From a checkpoint of a small contrastive audio-text model: text encoder layers 7, muon at rate 0.0017.
Rows from block 4 of the audio encoder of a small contrastive audio-text model, named by matrix and row number. Rows with one number belong to one neuron. Each number is 128 + 32 x the weight over its row's rms, rounded and kept within 0 to 255. All counts start at 0.
After each neuron's rows are labels from the 100 clips, of 14848, where the neuron reaches its highest value: "band" is the frequency band that holds the peak. Only what is clearly more common there than usual is listed. The data: synthesized solo parts of chorales (CocoChorales). In brackets: how many of the 100.
# fc1: MLP up (encoder.blocks.4.mlp.fc1.weight, 1536x256), inputs 128-191
# fc2: MLP down (encoder.blocks.4.mlp.fc2.weight, 256x1536, transposed), outputs 128-191

fc1.241 [ 91 127  96 188  64 110 120 163  67 135 157  76  91 156 140 133 128 110 104 106  98 187 128  90 144  92 187  80 171 115 167 121 101 142 138 120 177  76 116 151 118 149 142 111 163 125 211  89 130  79 161 114  69 186 175 104 126 152 109  81 128 116  81  80]
fc2.241 [143 185 174 162 123 126 122 125  60  88 135 162 128  98  14 124 181 173  78 104 107 169  97 138 157 124 115  75 170 158 115 129 133  95 111 157  74 143 114 127 196  45  90  92 102 175  99 134 137 135 119 148 121 136 128 125 153 147 110  67 139 153  93  76]
band: 250 to 500 Hz (75)

fc1.666 [ 98 138  85 147 149 118 145 156 139 153 126 105 134  65 127 143 164 136 157  77 135 105 136 142 151 144 106 160 132 115 110 147 102 156 125 121  73 128  97 138 120 161  96 172  81 141 132 153 164  96 129 143 154  80 121 199 136 167 126 166 111 143 155 117]
fc2.666 [159 151 142 138 126  56  83 152 157 129  97 196 121 201 110 112  74 224 100 144  81 179 120 150 142  80 153 135  98 151 178 103 170 160 161 158 139  49  84 145 109 137 143 154 136 169 111 152 128 146 110 180 160 140 170 162  86 113 106  93 126 162 185 156]
band: 2000 to 4000 Hz (52)

fc1.444 [110 182  99  90 133 129 101 111 110 128  91 191 141 213 133 180 179 125 193 149 139  87 147 152  72 129 146 160 141  70 139 152 134 136 113 199 111 136 111 111 110 152  65  92  80 163 105 191 102 154 130 123 139 184 102 133  91 103  95 106 121 142 134 114]
fc2.444 [104 163 122  95  54 116  93 184 116 102 105 124 129 186 130  79 136 150 136 167 120  68  91  96 125 113 136 154 164 131 180 133 116  75 125 174 177  93 174 145 178  98 152 205 114  82 147 115 138 129 114  86 133 195 155 152 171 167  75 104  97 133 158 120]
band: 4000 to 8000 Hz (58)

fc1.244 [199 103 125 157 124 135 122 144 151  73 118 132 149 136 167 157 104 145 128 124 193 164 127 144 127 117 155 102 115  94  86 104 107 109 143 107 128 138 159 134 142 184 161 134 105 202 173 176 144  72  87 121 176 134 111  82 129 104  97 177 143 190 119 122]
fc2.244 [182 153 194 137  67 135 109 164  30 130  98 106 114 110 175 177 157 163 126 172 176  72 133 155 131 180 102  77 137 140  93 133 129  93 193 109  67 141 150 112 152 140  92 137 176 141 133 142 122 120 133 113 124 158  67 111  86 107  97 164 194  81 112  98]
band: 1000 to 2000 Hz (84)

fc1.377 [164  97 106 221  62 113 144  44 133 112 114 153 124 130  67 124 117 151 141  77 107 152 164 119 134 105 117  93 163  60  84 151 132 116 128 104 144  90  91  98 129 117 125 118 136  62 134 123 120 172  86 133  67 138 106 136 154  58 127 136 184 153 116 146]
fc2.377 [ 63 133 125  82 121 116 149 146 119 122  93 117 152  66 146 112 121 171 117 116 126 136  96 147 134 169 136 163 141 107 123 101 133 137 130 119 125 162 247 157 188 113 135 134 135 142 160 205  95 111  29 156 143 135  93 189 129 110 125 138  83  95  94  98]
band: 250 to 500 Hz (59)

fc1.643 [113 140  86 110 145 157 176 140 118 186 116 160 145  87  82  88 125 110 225 107 165 189 128 123 175 113 148 152  76 184  72 180 136 153 108 114 130 173 165 140 125 177  96 136  87  98 118 119 125 132 164 120 135  97 124 169 148 129 147  78  84 136  73 147]
fc2.643 [ 57 126 105 130 152 166 108 101 111  53 120 101 126 147 101  86 138 181 107 162 106 147 119 122 160 119 178 136 158 126 136 193 139 116 162 113 158 149 119  96 149 150  98  97 159 113 112  84 102 146 152 145 128 176 111 122 116 126 110 212 131 106 146 111]
band: 4000 to 8000 Hz (66)

fc1.44 [177 175 186 184 126 122 165 133 151 124 132  98 165 129 125  73 186 100  83 109 151  79  97  81 132  88 148 142  80 113 112 108 117  91  97 109 111  86 126 111 202  91 155  94 102  81 126 112 151  97  54 148 128 149 125 164 144  48 132 180 117 114 132  87]
fc2.44 [172  90  45  67 135 163 165 173  70 123 120 143 137 122 131 199  80 117 163 106  48 131 122 131 134 187  52 107 122  91 115  70 120 137 209 146 125 159 139  73  94 109 149  91 224 125 142 146 171 138 101 133 121  89 103 114 144 121 127 150 143 114 146 159]
band: 2000 to 4000 Hz (100)

fc1.394 [121 184 160 153 131 195 135 144 208 136 113  97 144  97 142  80 136 160 142 138 144 104 143 114 174 123 147 127 102 142 113 106  71 133 132  98 119 129 153 134 163 128 146 134 156 120 113 149  99 128 156 109 176  36 131 107  94 162 142 100 136 148 139 111]
fc2.394 [132 170 138 128 145 179 119 182 162 107  95 138 128 157 111 159 110 105 117 176 167 160 126 123 184 125 129 157 156 162  89 135 159  68  92 105 103  79 195 172 126 111  50  95 153 147 156 114 139 113 130 111 116  72 102 139 131 108  81 130 125  90 145  91]
band: 2000 to 4000 Hz (58)

fc1.599 [150 114 108 152 154 139  89 115 194  96 121 168 126 148 110  85 137 133 137 122 123 124  85 155 100 137  96 113  80 182  90 110 118 126 144 122 151 132  71 127 158 130 108 136 168 175 150 136 127 105  88 122 145 100 162 168 104 113  71 169 122 127 148 130]
fc2.599 [156 126 145 103 125 191 102 155 158 148 123 101 189 133 127 131 128 180 119 174 119 206 164  81 107 145 134 187 137 126  99 145 150 156 106 136  53 120 148 104 144 109  82 136  87 172 121 114 170 119  93 124  90 100 138 118 127 153  84 160 126 106 110 222]
band: 250 to 500 Hz (97)

fc1.531 [120 120 175 107 169 115 130 128 195 126 224 137 142 137 147  82 172  74 161 142 200 112  66 114  47 104 140 153 116 179 122  51 124 133 109 143  83  81 116 150 155 111 110 111 136 118  75 159 167 114  58 133  96  68 122 163 139 221 155  81  91 144 140 148]
fc2.531 [108 101 125  68 139 175 158 105 136 166 124  90 138 157  65 127 126 141 180 158  87 140 208 123  90  90 109  78 110  89  76 143  77 122 115 147 105 118 127 129  72 143 118 118 117 113 101 121 168  92  58 119 108 141 139 162 145  96 140 117 162 125  83 114]
band: 2000 to 4000 Hz (99)

fc1.89 [126 155 140 157 137 111 140 156 146  95  60 143 173 109 164 126 128  55 112 161 150 152 137 169 182 107 110 103 159 158 127 100 169 156  94 147 130 137 182 159  91 131  68 148 123 167 102  80 117  57  84 131 103  98 122 144 122 151 138 129 129 129  97 117]
fc2.89 [172 149  90  79 112 157 135 213 147  75 141 145 152 138 102 151 226 104 106  85 207  66 176 125 181  48 175 107 124 141 135  88 109 106 136 109  99 125 122 139 175 138 142  88 126  76 120 106 150 144  94 110 133 132 160 107 152 121  83  92 121  83 103 116]
band: 250 to 500 Hz (55)

fc1.189 [164 118 132 159 140 106 132 123 117 124 123 227 157 176 162 116 119 127 110 132 116 111 154 167  89 123 138  83  89 190  90 161 119 141 160 111 172 121 143 178 153 188 146 181 144 104 132  79 100 159 140 159  80  78 116 160 146  46 123 123 162 136 166  90]
fc2.189 [110 149 169 110 177  96 143 188 107 157 122 115 191  99  69 132 120 130 104 150  84 126  95 107 123 200 130 200 103 165  68 132 168 135 125 109  82  94 166 144 198 127 170 136 144 102 155 146 143 143 112 104 167 161 182 150 125 151  91 142 113 142 124 122]
band: 250 to 500 Hz (77)

fc1.391 [101 131  72  98  80 162  98 108 138 116 139 150 111 133 123 124 159 149 119  41 133 191  78 204  93 131 135  91 124 110 130 151  95 143 107 179 116 135 116 111 150 145  71  97 150 103 146  50 157 143 111 140  90  92 158 108 111 137 159  86 145  79 123 109]
fc2.391 [121  47 161  77 185 160  89 140 108 172 133 177 120 131 103 149 162 181  92 106 106 152 142 163 136 130 201 146 128  91 145 124 115  89 150 140  74 124 150 138 141  95 100 119 156  89 169 102  70 128 187 179 133 130 125 144 133 154 149 137  95 130 143 183]
band: 250 to 500 Hz (73)

fc1.50 [159  75 175 145  98 126 176 150 179 110  97  91  72 166 121 120 142 123  99 119 146 115 164  90 111 160 137 155 184 105  86  63 189  99 125 162 123 146 120  51 138  30 150  75  98 139 146 137 134 112 170  93  97 193 106 177 104 186  91 117  97 130 101 124]
fc2.50 [124  84 147 155 177  92  87 128 125 128 152 146 132 147 123 105 147  84 126 122 130 121  92 132 122 112 101 118 214 128 164 101  95 121 145  93  82  76  97 133  89  58 118 161 146 136 163  79 154 122 104 123 143 184 119 129 163 161  75 124  98 128 131 130]
band: 1000 to 2000 Hz (94)

fc1.257 [166 126 130  82 153  77  34 132 111 108 138 101 118 116 139  85 136  90 119 147 100 158 137 152 135 103 185 139 134  96 129 138 135 128 117  91 125 122 203 117  84 135 128  63 148 150 168 165 138 156 160 151 135 162 108 143 132 104  83 153  43 155 131 113]
fc2.257 [136 104 177 149 169 135 127 103 111 116 140 102 156 112 113 100 136 107 155 117  68  81 102 113 154 110 159  74 100 131 115 144 116 120 176 181 135 150 136 125 122 114 136 205 130 206 162  93 132 124 150 140 102 152 180 183  94 116  62 165 153 113 104 104]
band: 250 to 500 Hz (57)

fc1.316 [113  81 137  78  88 147 116 142 143 115 112 102 111  80 139 152 129 116  94 136 168  87 142 142 115 186 144  76 138 108 164 151 164 118 168  96 136 129 107  99 133  95  73 116 167 140 186 130  93 163 157  82 135 131 144 133  75  98 107  66 154 160 130 162]
fc2.316 [154 142 105 141 105 131 134 149  62 134  94 144 110 182  63  99 125 128 123 137 136 141 175 151 142 117 133 129 128  91 137  77 151 131 151  86 112 145 117  88 130 159 143 179 139 114 149 189 147  69  83 140 153 166  55  81 143  61 131 164 121  87 155 152]
band: 2000 to 4000 Hz (81)

fc1.63 [156 134 160 109 115 112 149 118  87 116 102  75 138 147 137 149 141 148 174 139 159 103 105  96 115 122 104  80  54 187 121 121 161 174 113 125 143 113 107 187 157 123  95 136 119 123  80 105 157 160 109 208 159 155 132 152 102 127  90  93 107  67 111 122]
fc2.63 [141 126 144  98 153  82 102 144 120  92 122 183 124 143  80 152 126 140 130 162 132  77 151 131 114  86  62 107  90 134 133 156 120 118 103 142  76 134 102  85 159 165  96 140 124 103 131 159 113 157 108 130 175 153 194  57 124 118 102 174 127 106 156 131]
band: 2000 to 4000 Hz (59)

fc1.22 [127 106 117 140 136  76 108 110 151 170 147 129 191  79 108 148  69 140 160  99 120 138 120 131 195 146  98 147 142 166 119 113 141 118 145 165  60 113 107 143 153 158 172 143 117 130 169 142  82 124 106 113 134 104 109 123 179 164 118 126 133 138 111 193]
fc2.22 [108 187 111  87 116 151 124  91 168 100 126 123 139 126 144 115 108 133 130 146  77 172 173 122 182 103  78 130 152 121 153 137  86 113 125 120  94  90  66 153 151 128 149  52 103 119 120 153 151 110 103 118 137 104 158 203 102 137 135 147 123 163  92 110]
band: 1000 to 2000 Hz (95)

fc1.721 [129 146  90 147  97 112 114 126  48 167 145 157 170 116 163 134 199 113 144  86 157 125  89  94 156  74 168 134 146 131 111 158 130 119 156 129  94 125  98  77  53 169  88 188  73 138 240 184  74  80 155 146 176 125  72 149 171 121 134 161 103  89 101 100]
fc2.721 [146 118 114 120 119 128  68 113 154  74 101 117 101 127  92 132 117 147 107  64  55 148 203 147 109  93  88 141 148 159 158  81 135 112 143 147 142 155 104 106 109  53 113 109  54 163  93 172 135 136 163 158 162 163 103 115 125  99 151 142 109  94 132 144]
band: 4000 to 8000 Hz (66)

fc1.395 [128 126 178 138 155 158 136  89 142 135 140  85  95 154 123 119 168 133  99 151 112 159  48 155 144 152 128 104 129 168 182  98 130 137 109 142  91  99 159 131 136 167 171 129 172 104 157  74 120  79  99 133 158 126 111 164 140 171 151 130 151 119 117  81]
fc2.395 [120 148  57 168 166 133 105  79 167 105 104 166  97  94 165 197  83 138 111 120 118 155 140 143 166 105 103  97  88 144 116 118  93 170 172 164 111 120 125  82 141 106 105 136  81 197 182 157 115 110 148 162 109  76 161 123  72 165 129 117 180  92 197 152]
band: 1000 to 2000 Hz (81)

fc1.495 [105 104 115 152 114 115 175 143 130 105 135 132 168 136 118  60 123 156 183 116 152 116 111 107 139  73 158 134 144 109  82 160 126  80  88  94 151 110 115 122 132 158 110 180 142 101 193  95 105 135 114 131 105 163  95 168 118 116 171 160 112  86 153 148]
fc2.495 [ 70  57 184 132 145 151 179 152 164 148 112 110 102 124 129 152 170 115  93 130 185 165 135 174 187  64 153 151 111 114 123 128 133 169  78  73 147 191 113  74 222 130 191  94 116 120 107 168 160 139 140  97 193 190 149 130 113 139 147 168  97 176 116 107]
band: 250 to 500 Hz (60)

fc1.158 [130 182 162 165 103 122  92  73 160 132  92  84 121  51 127 129 140  92 136 105 123 191 102 191 140 212  77 115 119 175 111 148 182  93 120 128  88 146 113 140  65 113 119 107 155 113 118 109 113 175 112 211 109 195 140 138 155  68 139 129  92  93 114 137]
fc2.158 [118 109 128 110 157 134  47 136 184 112  63 176 115 177 105  91 120 122 141  74 127 163 105 165  55 102 150 183  98 222 103 113 106 154 117 118 119 165 172 104 116  89 163 120  88 157 144 148 153 139 154 168 125 116  77 142 116 186 134 155 127  80 125  91]
band: 4000 to 8000 Hz (57)

fc1.270 [158 122 204 100 126  70 133  97 115 168 162 183  78 187 151 141 136  72 160 119 147 133  78 121 130 146 138 203 123 106 132 188 112  99 152 171 150 107 142  84  99  95 166  32  74  99 148  84  86 111 143 106 162 136  81 104 107 168 128 137 117 192 111  90]
fc2.270 [ 94  95 123 135 131 159 139  65 160 121  78 166 162 112 128 114 159  96 190 123 132 118 133  99 150  45 114  60 206  65 123 158 137 103  97 102 131 102 117 121 115 139 121 108  79 123 191 114  78 148 108  98 157 123 135 156 119  37  79 130 160 162 140 143]
band: 1000 to 2000 Hz (63)

fc1.251 [120 163 126 155 151  99  84 112 156 131 122 119 146 111 153 134 181 167  91 108 146  95  90 146 118 186 149 122 126 118 161 112  64 168 100 112 145 140 150 155 139 108 166 148 128 130 166 154 199 115 155 116  66 159 135 141 147  96 114 163 150 124 209 111]
fc2.251 [105 130 139 165 161 134 146  88 105 124 208 165 126 123 115 169 137 121 124 109 174 252  87 131 159 160 110 136 119 115 112 178 149 133  99 115 189  88 129  77 146 129 181 143 103 141 144 115  99  76 157 149 144 161  81 134  96 121 116 123 164 113 160  87]
band: 1000 to 2000 Hz (83)

fc1.573 [104 126 149 130 129 177 134 232 150 179 143 141 136 136 148 122  72 180 127 103 105 113 155 130 170 111 166 119 140 165 119 188 107 131 161  82 123 128 136 160 156 133 140  51 173  96 177 158 137 121  50 149 161 143 134  89  91 193 114 125 125 176  93 132]
fc2.573 [181 138 125 189 167 116 159  72 128 133  36 148 157 115 154 110 117 127  60 139 163 156 129 112 137 109 147  68 183  67  73 153 177 156 138 106 118  55 101 136 137 155 108 129  42 117 124 157 107 190 115 131 115  91 148 148 140 115 161 166 173 158 160 102]
band: 1000 to 2000 Hz (56)

fc1.100 [ 75 108  94 132 118  98 124 101 135  87 134 152 102 144  85 144 159  83 130 100  86 165 102 170  92 149 158 153 125 148 140 153 165 138 111 108 160 106 160 102 117 121 167 155 133 101 109 128 196 138 111  85 113 152 151 116 107 179 109  40 101 114 107  83]
fc2.100 [154 155 138 104 146 134 144 131  94 134 153  95 132 116  74  75 122 107 130 162  98 165 153 139 123 100 127 138 188 130 147 123 118  86  94 121 112 114 153  80  98 117 118  57 151 120 182  99 114 100 185 156 151 116 137 166 147 128 150 134 103 131  84 143]
band: 250 to 500 Hz (65)

fc1.181 [114 104 153 162 202 150  64 153 116 152 127 129 129 114 159  97 113 186 143 150 149 112 130  80 177 132 126 108  52 171 103 121 132 130  96 138  85  64  91  97 160 107 162 201  95 124 116 122 175 158  78 110 184 112 142 140 107 129 105 135 159 109 112  70]
fc2.181 [ 93 131 164 201 118 147 149 109 126 187 155  95 110  85 101 181 130 140  91  85 128 108 159 100 105 146  51 118 131 152 124  92 150 134 152 147 138 140 154 133 176  82 133 184 130 178  99 145 105 184 135  91 168  90 146 148 176 135  98 135  93  63 128 142]
band: 4000 to 8000 Hz (72)

fc1.746 [111  69 144 142 102 132 127 113 126 128 129 132 122 103 128  68 151 180 152  98 110  86 124  97 111 134 134  63 133 143 164 102 192  95 166 125 157 130 155 146  99  23 134 133 133 115 139 169 168 139 130 169 105  79 163 160  80  89 155  65 110 131 107 160]
fc2.746 [120 139  98 110 132 162 125 127 115 129 152  90 133 110 100 107  88 112  74  67 102 171 100 120 156  98  98 153 137 171 106 140  88 110  99 202 146 144 101 110 125 100 100 132 120 131 242 107 180 149  77 100 144 160 149 161 146 175 162 130 137 111  90 112]
band: 1000 to 2000 Hz (65)

fc1.213 [179 127  84 113 136  86 130 140 141 157 135  98 176 111  99  99 134 175 124 113 118 146 147  75 117  64 130  81 116 126 129 153 139 111  79 175 100 168 164 136  99 172 101 137 156 178 152  92  76 139 136  90 149  94 167 114 127 134 121 163 153 161 147 136]
fc2.213 [115 150 114 150 109 135 118 157 194 140 120 135  60  71 136 181 177 159 165 107 129  88 165 101 166 143 167  68 130 145  98 110 157 115 176 165 186 166 126  79 152 139 151 127 116 117 138 107  64 146  94 163 106 111 162 129 140 145 156 120 161  77  75 158]
band: 250 to 500 Hz (52)

fc1.152 [107 124 106 148 107 144  61  89 149 124 135 137 146 114 113 109 154 146 175 142 143 102 209 126 161  57 161 216 175 119  99  80 151  90  89 135 158 130 128  89 159 141  87  69 135 106  83 187 111  92  90 122 155 123 168 188 119 108  99 121 106 162 147  77]
fc2.152 [147  90 174 145  78 121 175 152 149 185 103 121  99 154 170  79 139 158 103 133 133 119 184 181  92 151  66  35  98 121 128 117 142 170 141 115 136 105 109 132 184 152 125 125 125 128  94 142 120 140 126 163  94 183 122 143 111 165 154 103  91 103 124 112]
band: 4000 to 8000 Hz (56)

fc1.492 [149 111 127  98 131 153 114 125  87 101 110 104 156 126 117  89 162 130  71  68 179 135 183 127 148 130 121 161 104 134 116 161 224 151 192 118 162  96 153 134 173  88 145 158 154 160  99 170  94 147 106 202 146 131 103 101 196 135 120 125 154 144 169 147]
fc2.492 [123 194 127 175 156  89 150  78 142 132 133 156 138 192  82  87 121 112 144 129 132 155 109  76 152 139 139 145  92 111  75 143 163 161 147 112 113 135  78 132 113 127 104  68  96  73 185 154 181 175 139 139  71 170 105 123 159 107 135 146 115 169 138 133]
band: 1000 to 2000 Hz (51)

fc1.234 [161  91 135 190 172 127 186 136 164  67  95 115 127 134 109 128 118 105 113 149 127  90 152 120  84 166 130 131 167 148 138 110  90 107 161 112 117 192 121 157  96 123 165 172 113 110 149 126 142 155 114 143  76 114 114 104 106 138 129 146 132 102 173  30]
fc2.234 [ 83 114  88 107  99 124  73 136 157 152 107 119 103 122 172 128 157 146 171 167 150  89 125 112 126 127  99  99 127 106  99 190 173 141 111 141  77 133 112 158  91 133 108 163 156 126 117 123 161 115 114 123 114 152 146 157  96 156 203 103 151  66 155  92]
band: 2000 to 4000 Hz (80)

fc1.6 [133 171 157 162  87  93 179 171 170 158 164 150 143 110 150 133 144 137  80 137 170 136 139 151 158 129 157 110  86 134 165 140 178 132  61 110 153 109 125 189 156 166 123 123  95 130 103 153 150 136 113  97 135 157 153 141  85  92  77 148 128  82  59 121]
fc2.6 [118 135 124 112 137 160 177  80 126 152 161  95  76 117 145 176 179 136 175 132 160 138 108 152 146 148 184 161 153 120 126 132 153 121  82  93 113 143 147 118 118 169 125 179 137 111 126 152  94 118 126 125 124 137 116 127 152 117 140 111 134 120  96 132]
band: 1000 to 2000 Hz (57)

fc1.144 [139 110 108 136 167 182  68  94 155 122 133 135 125 109 128 138 173 125 180 181 108  88 131  99 149 109 154 123 104  97 117  97 111 106 128  52 105 120  78 110 157 171 205 113 107 121 124 123 177 145 177 186 124  85 163 184  95 186 136 107 133 115  63 126]
fc2.144 [174 139 136 108 122  85 138 114 133 165  81 159 119 151 163 120  76 136  99 112  94 112 114 141 228  86 140  69 106 130 144 119 157 115 103 138 125 116 173 106 163 191 138  98 112 137 141 140 139 180 115  73 130  92 186  94 132 155  60 163 154 135 106 141]
band: 2000 to 4000 Hz (71)

fc1.708 [ 93 108 166 163 121  95 152 161 164 110 130 127 121 128 150 160 119  89 138  98 139 128 136 102 126 160 143 107 188 135 145 104 136 144 154  77 133 114 120  99 133 178  86 189 176 196 105 195  69 133 163 130 116 120 179 143  90 131 157 184 115 149  81 126]
fc2.708 [158 133 124 194  76 115 117 130 103 134 119 143  98 151 145 161 105 118 121 173 182  77 147 122 138 133  75 127 129  48 182 136 113  79 107  98 149 134 170 143 121  59  67  78  51 133 115 138 158 144 118  98 189  94 150 129 113  97 131 146 182  87 158 117]
band: 250 to 500 Hz (59)